From a checkpoint of a small multi-label audio tagger: norm layernorm.
Rows from expert 10 of block 2, named by matrix and row number. Rows with one number belong to one neuron. Each number is 500 + 40 x the weight over the matrix's rms, rounded and kept within 0 to 999. All counts start at 0. Numbers have three digits each.
# up: expert up (model.blocks.2.mlp.up, 64x48x192), inputs 0-191
# down: expert down (model.blocks.2.mlp.down, 64x192x48, transposed), outputs 0-191
up.5:535538547526406549409428487427538482492505535521610496488441558421492554522457601495514518547521536537531503569544465436476427524504540500488460467557541633414534451449562537463484525483468547478491456440459520505527532515573444462621527501461532500561440540479420486397525508478519605475446547481485506525480500456376499484561456473553483570514438533491462452513541542513460431539480470532513497392489503572553598461587545528413540416567399409522503548404564495550451452520489566521466608513454484490582481530466483468456403490531459613453511450545520560503489482420521539618
up.6:396508461487575395547441402479509471506419507658498521462439555592540528543619523489539496535588539415653538464585529624521498398490523437526564452495425471437463475479636600510460459538489474465554487578506501578513616544542511463588464512434541425496466618528557570520490380466476528532510526554490480445487528463464554503359448492372538465485564517540517530535474396454414514483531413559523498519415398445495529597506547503410529461428474328484447418561464434501440498583630528447547499517453479408476574506500489494494502552515538591528477495514437557452521503582435451466
up.7:457522520502473515515508537567506508491479539538495475539487461494530531493515502517489523497466473561482529496478517489480470527460484498495514522498485499488486489487484490530495472495477493508456477497503540502471495543486547497475495487516509510496474472521507471503519506491518468513496487511507546514486495495571482483482494486491503514514485512471532494492478503515513526504485522507503504497490510467505508481516457451509492543479500528471492519469498553471487543531469516556512515477537509536507528490477493511506524487491496487501501490481453450481515493463478473458
up.8:472460509452503481539468480460546501514492457543447491487582564459555430490507520532434539428489473451378358480457582594440547449538511525548510449510494505543461518530552555518468494455440464453499549480607425486450535547604520510512553367516589504546443553479555482539505465440437497526473463559451497484481527534490470533447429554472526496501553486489501438550525460563503549500469532455458452533496505451530479523521515506456456505479428485524499507554472439453522503476589517443452495489466523507532565538498514465482587495529531500550499554453434591501459494494488390551
up.9:477491512490527497517468490523511544479483531545522522495546518566494537495552508495483484526485496438526477463511490507502512458505513522536474498493480472541457473500431467513514489467489484535587504481482480516498471492488482507533492518502457494498463472512463463448509512514502490503487528507518467488505510502468513508485512524507521522496557499588511550434459507479557547507491472518494498493477516484498564483454477464523463471476542527519498490473469499508499488523526504496498525492517509513507485521481482509421503495483508499460523492479491471518501505525523508459
up.10:451567507516457494509486452492458489524543540498471496479483512514499491573510515530457514523440544509580534495496508582519479487512500502458531554472477491466552503487472443496454520530508519494537426477497482416495532558477443474489527511515482498486532473517464519457499538534481513485523558501504463508505543492476519569483499492498502535460506520511475543442536503470525484509474517485480526469507459528464500474496501517481523514458541483483548489504488471549535496561481482490455538524546501485507445511451534520507479525488494510472489465505580516544504545505538527466
up.11:485485451507429495509567453494413463525489570532537479417558572465505520537497574542494600588478510543393398569502486557493438527496506564535497433534476459450413508561538475482558458414520514532472509457464476537450487484475498522435569447510588446583559522480489521456522443550429453508495511537481453418494539483393473544488491522487509476386577470504432551479534521533473482490462476544486472417483469528542459450518501544460484530482445513496506509544411474518535508438445526525478447555507494523514505502457507543487500504571524448565537528622494546518492538426534427545
up.12:486517508519567429538499455656495592394522385596530510528517502542410558460448535520490547529559450626563521423478475528572489400514436552470440554460515533547584521427532381548571424493445481445507525425452464451440459500497583507513534542406390475506504373410471446298498520355429391520518539451500542529522454521588517461545565582549426471528462685511461593575393563504517508498556482515435580558398437427525536595441526452412471540474600535435509479524617544406542496427641475495491428445571460616495467521552444551502606517466462577559520561441411496604452462449567535344
up.13:483519480487502497474499438476466499469513485460433454495461485513507500493501511508486511538517524493472528533511512530512520482495456498463462516477474499519528521502495479464451491510529485528503501496502515497538482544495532495508507491483483507517504481451479553468477527534498504500514472523517473529531478512521483500479496512496503476515457549491521492498474498502526480538512510490520511491494495508476475477530482565488523480510526504480521495493510461503507500512502532511497532512494488476476484496441498508493492510471485478498445509508510550501519507460526527420
up.14:444499517540485504465520560519523464494488409566546521526448483501505528505552523531475483396527449446570521534487495497532492497507487424536483438476536566455475454495535561476460489523462510497514478515443517538543481486524537458503505532526490517538513519469409500523580543476584513529442550417495499529531499543478535441494475509392443506553518520479577488612452527513483535563511477505536517485452514495521582531481519498488530475565496421448474514509539500487525479547487581469525547521520435520451519514518461473536465452530493573443497481455449458505474515460458511568
up.15:415500644509508526459571428599500492519432461509554520460449561579529465531543585523545560489580527404498451507511492507502523468516492476631485473526553412428403488463570539460474473515552494553500456563457507530505566585549463497558414561484508542565493619516474467508483492490453530565406549526560517527517550528564499511495483542378442523478542555587543438527547491524431503513447477486451522435507496548445587445538560500419522497487479474548424548480517482486529588650496544442402498462490486444440456441540505449497471448541456534478477510474565483507500551538441446655
up.16:492477632406519423537487571552497537495431556529521476521474415546462504438472484474509529521505401544574585451523525496388537557533493442496502463526466631548495584497444448544526569529500423490467540516535452441539582470489515468524484571536374432509421536475461532575438514541467450412510619473607475507495463519518436449599487451527504513517565481464583474523515487446543504473462494447521523591486550438506533462567477455537512487588622622529532453541582522500506545502611458495496564446584487448471465469499494479539531454406489483467487596451492498548475394536457507456
up.17:518485477484478509457485481493465451501497495531514533467543499463550499536541528517502515432451489510486512539480486531479462530459522512508493510487505513531529519496481514498507484531485498513519490514504520473490495514479520489478542414448483555470471500477512470569511474473490473526468520475487488488477519526530452533473537483454498510537468537507489528498511512506478511534487527483509494494522531525537510477526451510506528514519551498490479486484527501476518493463481488528529506523508492529474520511494542496539498463516506513483500495495492503521517498477508523503
up.18:505517514446464494490494523453503512487541468471510521509544513518493506488518487466475485535505505511528472487488444491521479484490493453492477544530498519511488479485513455496498494443514462491504480479488501521563513494531506499490466489524501526470542553468468499492509510475474520487543524512491446530553516489452506545536531462526502453480497488501524517501502454492533471502522529479515467493532508494471521491527462482485487481483509531505490495543508547490511478513484507455460466531453470530504471494551511536497506483475528492477462476501538487449526500497533516534
up.19:544547502524459503469585549512486440470431378484533600476563507335505544547469594493522519558409490567468499376491511438454420473563520497457520465565543490447625560537547435511517495383493494460512535406502489497539568504534455538560496476499449516490525561507426451364541658502500491538486533472550579486515543495434468537519549480604531600509470502399485541564469508456510548487489505434662470441477478464508562470420471443452473571544476562477472459566553590473604514488478501447477452518420487578593450522459568514456544482602519488437523506516427554536481513474456540525
up.20:481553529512521468580461518465468436533513478552530464525488503420500537520518552472528451519520479544544447430452485522493496469439459474514479462496484495502555515499511479523534470438520559422513499492514393526494526472513525499538484495528534473482536506452560552457519474444562537496526543494508538531510463515418534486488515525507529498477521498437436509644531461437446514552563437555570492529424472505518468524551526461483521438530510450413514457522480524507552507497559560456518476503493519560496509492443531467491451555502465518497451492478384490514474497574462467541
up.21:512537536470490491554501539504482496505490469511532519503490479507505499510473470516496486505525441541504540498488489509445503439520505514474557500529538499504486519476473464506555520424512471448502497467507446530507485450503497482456516567478495506460440467461450497470479514493507467502545515504535491442513486512485515455535516465524490487479525445524531492495447571497537459502527532528545449530522491493441494503487470505520455463459521529461515528477499480483488505494514523496506536548566506480514485490484523493524481519523506497455473507506463492533528433517529479501
up.22:492496479503497478489492502485501490505522472469475471467476500514477515523486515531531464490486510476580528518472490544529494485546491492496522533477512499466497481500558522512506519530511486540506521508490511560474513509508517491558458523493476492504481501516500469485501485511489513470514490515470493479487515467477483476508487483548492478488537484538508492571501500494463487466520476476534501559457496525505528559510512534493484507551550481476513492486512485509493475556486501515516473525475462498464520494489493500491509542537497504515439502509515464502534487513527483432
up.23:500502487434516508467524518470456514526543419477486495450484476471551543517456485473513490501473493503491548502536465547529541512544492534531518540539495482500431522482499466514504519467461466478537530497471520493483489533440527464450494520451485524471457465514490467384497549520406465461552494522517468524495536517387473533502477513478558506472526554502482559497485545502504510506500492513525492481524488566414541525441523485492492528490545541520503570504494502499468434487480468534531498543528487495516434528523470588572530500508508584504532509503552549526538509446500514512
up.24:514480480495470498453495435517518520527493463509511555508542471520515494506503489519515484476489528464479504511493504475478483515515489475519544505526541486517492514487478527481513543471550507495501539500476513516448480526466519477515509534480489516450505458489470569438499479507476499502521520480511494546535532493481462521541522459505456475461517518445511533521470530503525506460523530531534490491531503527477463463501516547510540519448440514499477508510450523460493489481470436521466500537599550484498428500514463496481483559491492463496504497526452484487501547472527468479
up.25:436485570439505551444491503506442485472503571534488440468441403483473486482456438467555552573398452410565545497548466540495561573503479479435442496499491517609495523648414397554527505500496524506616527501394489536569454528447566465545497523496416479501481452548518399507579512501454410457479492541469565399513435511445534474489463486549458520569494436737453519332481565582558491473396541509434530500507554528499491482420400411632493458459600629566524479457467604589474408529545415501532456497489456531527524548450559592533461537506481539498498555481505408542573494558555458450
up.26:466532532476489504473545480496468515495521503499537484468465570473530504494497540496506539482493480480431410540501511543563494516444503477508472479521513462464511476470549455520478480572567482510469491479479500576436463543558547524474501469483548540529507526505477466475502498494465475525451536526504510498517541563499537522493512532506425477475491526495488525481585512548447452436451482482358533440491536533501494460485503556470493513514478466487493547443493528489511503539516522476447473471464490530514502460514504517475513447528517573536441503531560482452510511471516444565
up.27:530493454488505523476506492517506494487530528537463493489496499517483496488506514478477507492498496530511478509449504530442435549485473504460537529480505475456526536534492522502503513491479505520489523525490481497487461536452498542480510467491494513512527525531465473481502540516466462494497543557513515464511509513510483543475484532497515509477507519490495545537517504504489507501514548501519469480488504512495391508485512496525480528501492492540512449535505494508507489509486447518513467471505544474528540523519525489500445569540511501489449466557536510517531481488483507483
up.28:522524509527490488503527498512523511517495490504502479472486499570505478513498517506515493481509518459487519487489510513504464517516473503498484492495492511498529487498521505518461524488551511506461511469506489460476489525494490524520510503503496505500502514528467510477500494531508530483484513507510502525525491484497499483500497499497517520500508471512498522515428512541503498507547512479580529497498502494488493505510510486453477483466480516453488496499504489514482504493487503523478467518531514512535499499510486520528492502507508495487492470464487500477496515505521511501
up.29:462477416538507421562570453514460422496519506546484528470535492501465505525578464434476519442575577505558482566553478458519473507483568504506529394509477573466483540539514496496517567509508584455490460465540476486543635570449461559669463527631562461491648523557494536517475413547528485564518538526468499556509491503451515501537520440468574419457502516464528554495493483408379478519437437580466515446512403527529419497536576484488446476496438490498487556538490431553521564523493555472501474543552479435466479376611393456464452461479482586488535433543534442387419541477538486533
up.30:431463350490471505482557479571522470497481520498545508484497480571459512556544571517553427417567497451514443463549466448443482471526532425586498444506504430460421495510544518471523490513584523560580454584522440494530596549484505578660490595580435406462504472498467535476519490497412497583492535559547486574498494526497502446529486478424599428478599490600541485553445504472451499462438505561522475497552443502518496506459604500482528509473451531499500485494480490529544456585473485493474524494605440449504429441522384481449470451468462562497515447437492473414462504517530465535
up.31:453477507482508485457456516557499492558492509539477487539465489506463505438552497479545529467530500504480459548540475488465450518559470510515549576518537478531469527474482454509560549501502483461510527489482475492530448513461497439420508575468507476456457460504510516415484503513446468486531501499498499522515541531491518501502523506506481471516525509529485558471446453522522475515486542542547535503493425484478520562447477438528505494507477492527491541531480487517498467524453491523466527540567507483469433507537485577526512499471522524483509517524532555456524503564532509534
up.32:470506439558479530587508487480458430568594472523396461463450527517562475554521537514482482534539522562444631520473484480442525444554500487468547483456468480509522543520432454523484446500492526481559518512487413492558511462540430553528506467484556492495546523533568558589494451557483516562457450507430453474499517503406513537461524480536442513458523465446504444528571510485411502487490484518489514444506399548538448487496477479466534430504548481472542465452488518479554495415397474458453463548528540413510468457489518527491513542528497471472519411488496531437537521552454491527
up.33:559539523508440495469503470465497461490436533486462488481581570376499537497479558462499618546505493538445444487502527596449516441566538491465475507490542454517420521497539533499452462527462526445480417454430450427458506539560480546469554370408496562526443499476550447418557535428466567499517459530517464520465537502505514543542500505468510557555429495536441509519545501563478441446498504445440472461523500509501551554457566506476551486490481403559578511491497460460487431432520516519395464545431499497467474522389530464423564522533488535526518531528533635501523479488536500537
up.34:512488542546501480564416468489538437504468595527429525438462513599580474502535508479462502608476594446512581460532530540520602468525467530523448428494471483497477514516521561535456514535452438496459481543538480525404508474427521462526402496492556497484444575455507497588502510510564565575430487463494448500517449494438458541585444512458452568382502538519466521547520507512514549464550440532497495491446555484447536445526464503507503480484524527460430516512563405593481504505520520564411495536586495413514475508555536501540501506465432438460484454513507490583513536463435477478
up.35:491498503539478490487493489551541513520500478518498477519497462459452472477558467518470482514545521519500472510481527479486505463512512513503495498493509472529532501558520499448476551508474535485509519517510500516490480505484534515486471505496504487465504504464508538527458538496539494499451499522489508522508522498535507498448526496507472492534474430463513496496499490469512502495508505491508495492565477450530465506496476465544509511502452498488498485466496519479508508550470516520469470536486524554487505491531524510494478530554500464524524553514453458536491506497491467504
up.36:514522492470488535487468507509497502537489490512482490488509468503519516512487510514470524482505469524466523533495491497504528511488473486529426499486478496500497477487506424459511475478500508536503478518482520491457485524506479475526532483504532507480493486467491488502512492486508467508524517525506507501497511527483498479470502517524506513440476514537528532531490489567522487479500526524522502513500493510502511493472509510478489526479477488503531500455476478504446496518500484531466498523508498512514506496499472488531505529544517496506531501519483515509508482471546438485
up.37:544505379447460504500515458442481462525523519468500458459486505586523483517427560474537492551576533436558497481536492490427542525514535485519410429493509549468446537538528536449564511460475560564502395543507564421602540574486435573578428537542502478483606451478426483491516469536420589560529566536576531571496524472419438493526436477502514519405542437594533497548531470406554462513450463552471511551514514495519428483504587486520471449584391455514478448517506488550463466494488559577481476513565491434498515358483452570453490502438381571504524445478560567469515489474564571595
up.38:498521485547474514570504546523476482519546565538481521472484521511523520465515512536451484505512501511439526516494511456504513519531429499499467487491502465477528439554533512457442461500473492491496521535455490521479495469523493539427426507509547508522471461439506515490480586595544519533472496491486484508493516488474496493466495530537435533506473471502490498473547543504501521517461456503544530499468504532470491490507501526490515503487528470474501526458523529484470512530421516521447478521547547515519511503500517488459496493512478457460525448514493495502493552537483520494
up.39:557530508523539511521469416484574562495470552570525534487493532431422461538454512496484528558497567485461464484509518531498471487461527505497505470524488511462516479502544528471425471523478496480470483451560494495454481519465516476569559510510498517494455496458535452483487530467506492528457522485486471510539491505490487513495448509445488601514504507472485543479503524512531477550496476523520524530517515539471553484502544529492520492512504455444472449507465461515479482485495520531555541509445513492466556537432486459565476510503478541503489517489503501558472514493419548555
up.40:497493460547547550458461450536488471468479616576496460458435407539517456477590491524495521447564452513503464539579499517555463468482484487471492587404492480505476513491459468519471464585488476505456443532434537535461537557516458454376519553436470543531432475420518488450554495456456493491499540576439463495496454524492531523414437567452458526427511576531526516465546477505453446443457502593368521520417468542475557501527470483546590487456562470525575533509518543468486545490496461514495547536502558556492474506502498548455495555519557529545489465508585497481445554568472500487
down.5:497523521506547453591481468429440503467405484571589509487517516505539433494447523469536538453369555393460501501559440487539524557445449534532434475554477500510572469485504501496445504533461515479463513473588468456429403462510443538536504496532451587444479499527539485454514571506534418459523490376551569603571482433499519553490491481478439530565457494446548503521454538456463509597539447530470484489552569492506457467430443473433430531475439492523407601513450501479592617509471540558578479561503484513445395438549542401538540507448428490527449578415558529476455489522600580525
down.6:451457576399516421498463527403422527536485392550472512528466555496543534492456460535467473478612450465460457528455612570555527484530496525545585411474467448614541402473486534495450553547530521536503557474525440528597396474598492492465543455489556436484506513463628441566401501478474446636507496591538553486515549544563542523546523539418512467575482579503512534520507442463478552500446492549579470385600545521486438494535432519464470540564389374461462451552431421550533447514458605459612411496464590389506637537370467473553449426551468511477500473509413480511392481565457425578
down.7:504490488523508513523483512535513510525510513459490490501549504472494511479492522526521494484508530520517492544475486450500510494521522485469489548510490484538475528485479499513528531509507470480501470478503464533485487470472496506491494506507479490460508479509524493500504479530513462465488464533503485486486483494489492491489506510527473498498507498500487479477514500502519529463497492460548512504480482480504479520500488474507523481480542514496501494507518497499489510508506474447491550485516484536505478500493515509492531501486534490493541488510498509483525486540476474494
down.8:485494548439499473598530490450591638500562530526475503485478556460565534488521500403541472550480540467360435505411575616579442450589453532558515501519464510492497414549497441435484440466502453531556483466534595496440405358536492553456516536507546467627482532419576487519400497528485459534527466564503502436482573537408505509425512509508519481467557484527470585512512530428387561462459514583553471497555497558466512435467507588451459518513545447490570454502417506496496497534427489434443474504541550475513598455457526525561514524590491549476549504556516535483453477597534447558
down.9:497480489472502489422494548529532475472493508510503522489474483525472517507589523563538455489475494480585519522484479496474483561533483471473521539473549486445476520468444523527457496505541494505507513476445501531513515468510570497480491493525469481529476500484492477499532495507480481532489474520512510497488477561507543491509521491474474497541487493571528469483452506528519493442480509466483500502499504476525500542472500477449537526464497535484509483514535530492528457501515455463483476453493526511522542443502455466468519459488473510498469471476479473506483538485572475420
down.10:509407449496543483494449506462474465502502458512481515486492494546528478510411543533520507465467490482544532526482540477431466559510561504447461527452523486517488508504490498516528506577511455545464461567492456524545493518448499523443503468460486517457517534523444480498495515530517451528477497508458442531491454504574491518513476482487498501524455541463508479507515433543457519455500496469504448478522472487479479500525476521460514500507520508474462475519482510533470539466461480548538562543489492526525503546482511461490534482529479458492494559485518507519521520497496479498
down.11:546527420528457477561653556447442493485440462457468434527494489492574545491481610435514478464425542508432471450471511553534476473577458502497491518495481465477611517468550498497555561490526519545497514522519536571446430450527461498464483542458538547509465475542498422570486568593525633480469503444500475454448504457391405487425498524534520530500568504433455489535543475540430519475533473500566495475518488515490498516481522559538488537457430554525519480505435597478515509497462445516444443510536555542480477426486522489463490585578589453543501517592461494523466478497504496482
down.12:538498423476477535411548602545459490493435617636592517458533395542582543506458507530405478471574481490528491557413526498520518345473474470489454534475655556522544550440592483617520511390486481475544478421441444466500540556496493512438580556459485525529473492426511414410495481512430405406456512529514470502522448522439475527586504470489441412477498521469509543506513526501504578390586512521478447545588543510605508404419516514617499518499441491546552507594533562479567479523474483517445503456466553577600495463482553568383517491586502496508447481510506522542590477548469395407
down.13:520497488463554490480430499496507497441505497469455499431512486517469485515460497509472500475480521460492513515537482500513579488478486526498448523494502500498496489469495510507490528502491463514498491502476528489474477522506495475517508452475467490480475520497481488486508529494540487491493524528533473524502487518471517484499471513516506552543490506499479519495507435549505487456517505527470498517513492512529492521516549518499536509473477511534446540503475508519511476504525534535477544505492481481522490470541506523536531503539550525482511514475520515492516518515475471514
down.14:504548497428511479461472447515429508512516486487612547478528460498529522539480430570509541453452451465451492589556584550547386508460499506492550540524440580530484446544486481444449536453537532471485466486586453499492475500582468519484539603543491487463535554467536516411515493468416485526509494505575579487503485501555478539526455569536486458463496452504505501500492505475512477501482477500532521467503588487535514445491559458487437478481436471487476541506469417518499541525535566435517514540440495548468474615459512476537449527496453553576521457455500496474487457456553453522
down.15:450531531385532483457505546488554543486569446536513477481513577439550497553514505410523464453450527460404391549532500575523511585419485502521491450486497582476509374568493472525496544604505490570503511515498498543473428500535481505447477580476525520526473551528560506418482451505510479510405485483513541509540492491450514442435447520492516392542496502538557498471532501502471516516500420492469570471484499549493464490467562482390406544470509534501472532517448518472523475555422509505498470555509564491531542523601502419491481502535472611535415489528467477493475508557506442528
down.16:383564481525467550512399526528466485460477625471541584612515401522449499399604431472503442461423468571517502428377556486549621515503481463543502517495582554492441407510510425486570393475565475408468537348506477488572592444473546532535565525523410460483391468454533488530539609406506453452445525488470508504564504459598524555554545558536413461604437504558484523580463535511586460454528592531587469493429536427519548527449453455515472461545624610498429426579600476533508509440458472413564469493433498587446605542555477500523648436468488507414549444533453392588474558510471458489
down.17:569487538498526529487467536505472520510503503413480471466530477499475542486469529453499511517522494486510499497501496541444488513527524516473460512506493506475498540523503488481460499514501505497522517586487508546488480532517493503468504424524528502542544529505472488504494511493485539468566479507530438523521439514488469462502504491562518508505498488527456456467536454462497489465519476474531512486492556507503537485494542479532520464517486570489527536484532529468467482453491497527484489546453496500507499514510526519515477518470515477471502562494495511438491471435512506464
down.18:546483500476448499518481459517470505455497506478505489500528477531498499503533509468521457506494474536514519523476526499520454523550520525503568486506527551541541534475553507555527521466493461500480486474478505452526507533507480529491501525489465514523510449514448511437476465532459508453513462545465493483484506509490490476472492499474509504567492496496529512526529496529502498490526468495474483501514493473494520525508489507505500509557502532513507526507487546516505493471515485492502502486516472504481458541466478494463505450482488487541477495554473513517517525531497468460
down.19:457557472560545552475472487537536451461479587483504548431566521492519450540455474424462631570450535501562534399499530425497459596561520524441531550512485501368463537469530450481501561522549482533528528452567553486474498448497391591537529431539480481555520500615494452435480590490390589408487531510534498472461533486517517544559500465594364485498515472482507502554510499465573576580520546546555484523473496529544477447451462474452455448554432471542506624570544573480464453488447473474527440581489524528510381478614528476395476514508479374490447480497493484451463470496493506462
down.20:513484517551470501554522488477502522491528469569464533472504474536548501526415511439547536575501469481480512361441588511525461449497509523470548481503469495494534501604539489436522506461519535481542465511507490468495442466482530590510478456435532499509530584475485499455488525513476509528547502478501546423453569481479528582536467488504397538536472518462511535532472542498493593548538476551524524520521550451485486413503548545485488510540504428433496492566539487508507477507481474491547481493551508468510521547465483531502479556518451555427539528510493499491502471481525523485
down.21:513508535523494487530538491598497512476531528501571486531500466442512506451505492479514528529468501470487537479498486486488470455457529486505525452488530454533523493528534490528558501477503464408529461523459538534506566477517512488482511508516472519468529472510469502434497513460474527535488448554484482462488520549489512588442502496492452464556491481512518491499491517522521505494508522483502497501552488481568550534498460505482478500497476524499531487496542507561493436525454483506441509459441465505483466531498539458474500503515564507460548495539507484474520553470552510418
down.22:499487472511483521474509500514508485486478521495496493486506487514461455500500486508476484478518514518533532526510493479531491473456551476486481489472460481458493492461487515525541528479507461480505487465479468505512477459478513516536482471499475511474502469509493516532495505530536500483569530483499475510503549502521529514490510496482467547490477489547519516544493491499496528501475506511473489491512484529521499482502491496470504480553500491494435482509492482526513493473485494525510466522504449515537536527472470483548498479483485553505528490475529502484515512546487517557
down.23:496490504501525487500488490535464501519448544458499483503563492482550480522474517540521540449479512478509598566582472533466497501581567453576497559490495443477525482469523515497500586488498396528470506513476545549493571524468555504470479473482521461521473459498458466472552558496548540510470511498543461489469443487462506520502555534546502497494435518498526456469533485544465468441481502460508481477540502522529502504508480507526473564454515555479459508484494551458505534516474497573462502458561484511476471469528470502483458475471540458508535510524451435535526507500481476436
down.24:487471502514459482499503481449496514546532543524497508497490559489497548455475484470512478517470537516506467539443522544489470469519525518515513537523503442542529525467473486488465514449530481542549482519498478475507563434515486522487502514527545509467529521508466524478472477513513493518511510518465469465467511516494499494457506459454536498502544483483515511496503570491528540500442523455481508484519475491460489443503463528508536481480563477501511475504491499497531475504520464445500491500485488483541509442468490490501498524544509439449501535532529513519582496496464501504
down.25:510502455539419554527430558620457574476415553457580469583495479496453498412549480449584493504445506583551506526488417573513644547565541526514372539478489497432440545415383463571569501476483449488530552519392473503654560459502569442511488502516428551548508441489515414507587533548533436453593544501513488448462494487490517348554531483507467467623508510666494551549449507546585457359537512522423423553506438470432477516421457522458547447458645472541590415467488591570490497464572570540459499442417495627498554451467477383467547479545500566531457590529469475521452451540490494450
down.26:500530516515503517523507493515518500447455497460479484470489532509493458515472490477523505554465485560462475568514538521476526503547510512483522512487549454471473496542561390490448507472440510506476531530518492488478572492472527548481486513530538517544470473520517529469534489510541531488479464507513494455488467486498481441442430548579482534552479485511511478440549532548515524554515506484474516514471575497499457442465464495491463559479532545561543485447453524480571512538549423519470536539480512537501449559551491505485459550491506485505477498513553498567435519438512479447
down.27:507476504518465501549543573452539486498516537493460507448508520490511526503485539489443494529478512509454497464495506534490539550488506506472539565483491494483450548492507518470496525521492496532509481504515578498468486529508551506500499444521524517471487479534497503555495479483538566462491534493456499516517503495520521518548545474469457489480487545450471497502503507491468485472482555481511445518493474499513485449469526509508563478477430473511546485519511520576512479483502535515498485474528496481509452496504510483486456461485506463527531530520472485525517515439505465476
down.28:489481472485501512468505522511478500451532434486468494511503471542471481488467479515465512509493510525487496504526461466502517496511526518480523468477450482488506496512486546492519537518512525465484494538512531520558492525492483519509505505531481535494508481534475530478497468487522537537497507475499528521467513480496541512473481486444495475504473482446490512469482508510512513496481513464487468563528505519509468509532494508507523460528498512500473501509510497489516467473481526513528487447466515475520518510504472527511501508515516536465502536460516504494510507524509529477
down.29:482479453529520375517565544370475527509474449565446572501501532522512551570461521466559497577573513453508447417511452483518468539473435472515493433599464480475495446438462555485429507544521581633479493494532500534506512528533465554426505566452499495492516598522533492531458525480472557563444556424532599516537521485541483504493542489521591467454525560428559477586498445385454537575533439530513584414548439558400489551498520485470464486565450502540433460430520508461472558543541492521557534454548549529541462423498484458529465370497488504514503390461456479491504513504467503541
down.30:536510391498560399457478499446552512515512487539482525500573506435560492505480487529526462495521531483517452485505489462462470559491457463481479522571464423503439385514464490477439514555555579572503554486470477530572558500521498581439490553471487469517509513547530441440430538492428512505420550464477523435541509497557543490536523498466545491525504527541488423528463457466428566513520488484483579475493482532419517414484500495495510556580513587533397466524511507501556510611458456474531441395506486432574487397509489492479539422540507522534489380544522486453528507464537418544
down.31:498498460506568525453537496466462491532537518519548505564528459466566506471542474542530496497524486460558543578493511519460504500503494488523472522458515436552574502426463537514498540485514478511516444471457547547534561477480537440542536514518496468519508454484499450520442462474557461449493470457517448498476479521492491513524520502513458490464484549407556511466489494504387509462473531475452512523531497492508579530474489489483510494505539527508539497517512509514444483513478473522515521511468458463479503439492503444552451427501502506495498450529472407461530555494518489430
down.32:495471477514503529554506602456428578569477525482383553537457515603465504456502527475504454518536528474476543380500530467513497456529448483483536558455505517531477462547525598461555505596454555507539549491458489502529365503541563481496426551570474459498475505548545544603458479537498495483505520462469516528459567446544490519506479511469444508508456499448503481529508468434383493566479471623448486460491428484462464537522427533484495459584544472462526452527500556494418524504463509554585501508580508473460472504438566503527473541528476409504565531484503496524531517547525468428
down.33:531546477565522481560517428474440525504465585544550481487539577485527483500507553443544562464481533412476474481408573527553519418540500567519414561524472469487558511505546425534481515584434497555499501475515532451453387405560505501436541520484504521512454483485522424555458472510508411546478416536460508481498544454458448592455541553540495461523513533477521588519547463498410542450456507569459517506500443535541495470455464547470460539466440431489590535536470493522474508504417514599517502537524565516445455477472554448565471533568567438509463526553520525531452487466549451494
down.34:553471533492502476547538542526489424471519351476436484487493507583453487512537564521583532478556518463406474591545507507509534421435526518511545470483511590559458430517529573467530448493472456459521473521488493479538557465419564497488476525569509477495548496546516500624535548532504496501402528478417521520499468474538478455473363517435490592510496512417497519492488502565491487475448467528458546484475477493427417507438462584454565522478482578452517483492495468524433483473441566475475483477450504464511510522494437428520629486459488449472513423547449505540436552489499447502
down.35:545536490540508536463508487479503476498538441495503494489561486507507478524505519501490513527499530480510517519563531488486460525482490512478529497498462521469517524512490496522484503504546505482520494507558487499483493469494453494497502507510534513485548478526537531525475434500439493499534483512465531485509502503442483459452449464486480521490466434475523510440497506533485488547533527506508498528498467509502442467464468509527515447502516523517578504496510487472466478457463501480461502577485482456546456454557521523509515523484517468509541503502502510485549513468493526519
down.36:470507500463502533487524497546509513484514502481499453517511503511543474521469532511504529500488541478481522544514488483496510500530514468522536493464534513513513483480557502530476501502503537501483489491501520473494526537507487491514494501497490500465472523502505485473530472491463519472495470511504431522503464476489538461475470472505503484536507505505497509453516452534496483515501500503466482531514507515514523480532509540474503519392487531501469525516508512490501506544446494495479526528517465502473506532494487514482475516528500538527496493526519498490560514424526500464
down.37:510487477497494462561463444466448533413464487559474558498537510536461443477569497482462532438455556447433509450634388570544506542469436524493471462589414532525447534536487487496471565602508558558517560525497574446510470533459546473562502561455414515493519536570473429564575568610501478527371600439543516474550480442527510473544556525449515447451562499535511564537496459515452426553439453521394493551486496534436477449536502456519555589503458497560395596480448530507518491514532471567604453371603541396423491466523447444537491419537492555475444513469462435560476494517527486457
down.38:511527556525508495482516481542547549489506538559464501509467537508523525495547523569553426534546542530486517465505525491519554480486497513515544497480497502544451468492473513528502477532523459491533462493483498538503449510473533495449442471524523519494529539497498520525476458474504473551470471484507542477493428490496501498489502479472434444552484542477503531440536487501500529482514482531535494525470471489496444441468482521446564517495530502500549485500491510515453485482494509443514472482469551543500475466518555510486496537463497517529536498487542474473492499529519502471
down.39:532505526539545440467509426493497470532554453480518465574520516582507459492532464512505475554507500456491434478563518489515446511505495498472489504453526532531540480508445474496465526496503557531493439532547515528517468505516443541475474533506518551509545539472535480532472602505552534524498467509504548457467464524516473525483486509548504536494459503474509495515539519471540532491472465480480485473477515486507505416451532527471467467494484444499473491499519466573518519602459506505485489468438524526490502548517466459417509543430505483543457521511511485482479516539454501525
down.40:490504480535507539487575578512386520567457458548539473520481565449522481491497469542491514497525508469607485563453559507434548518475543495509476571508538452550498482545427512498498492498504447544528541596461425531513532490481528461403434516500510578463410496487617571472513416504586403464544437489492434527445417441480517432514485513497527440573479520526520510462534494535488548424468525464515472520526446465500467496470467488457551503432528443516597496462466512542457571446441524529474531578408550567519443483468516466462482449506505421485496513521567484531464510543513514427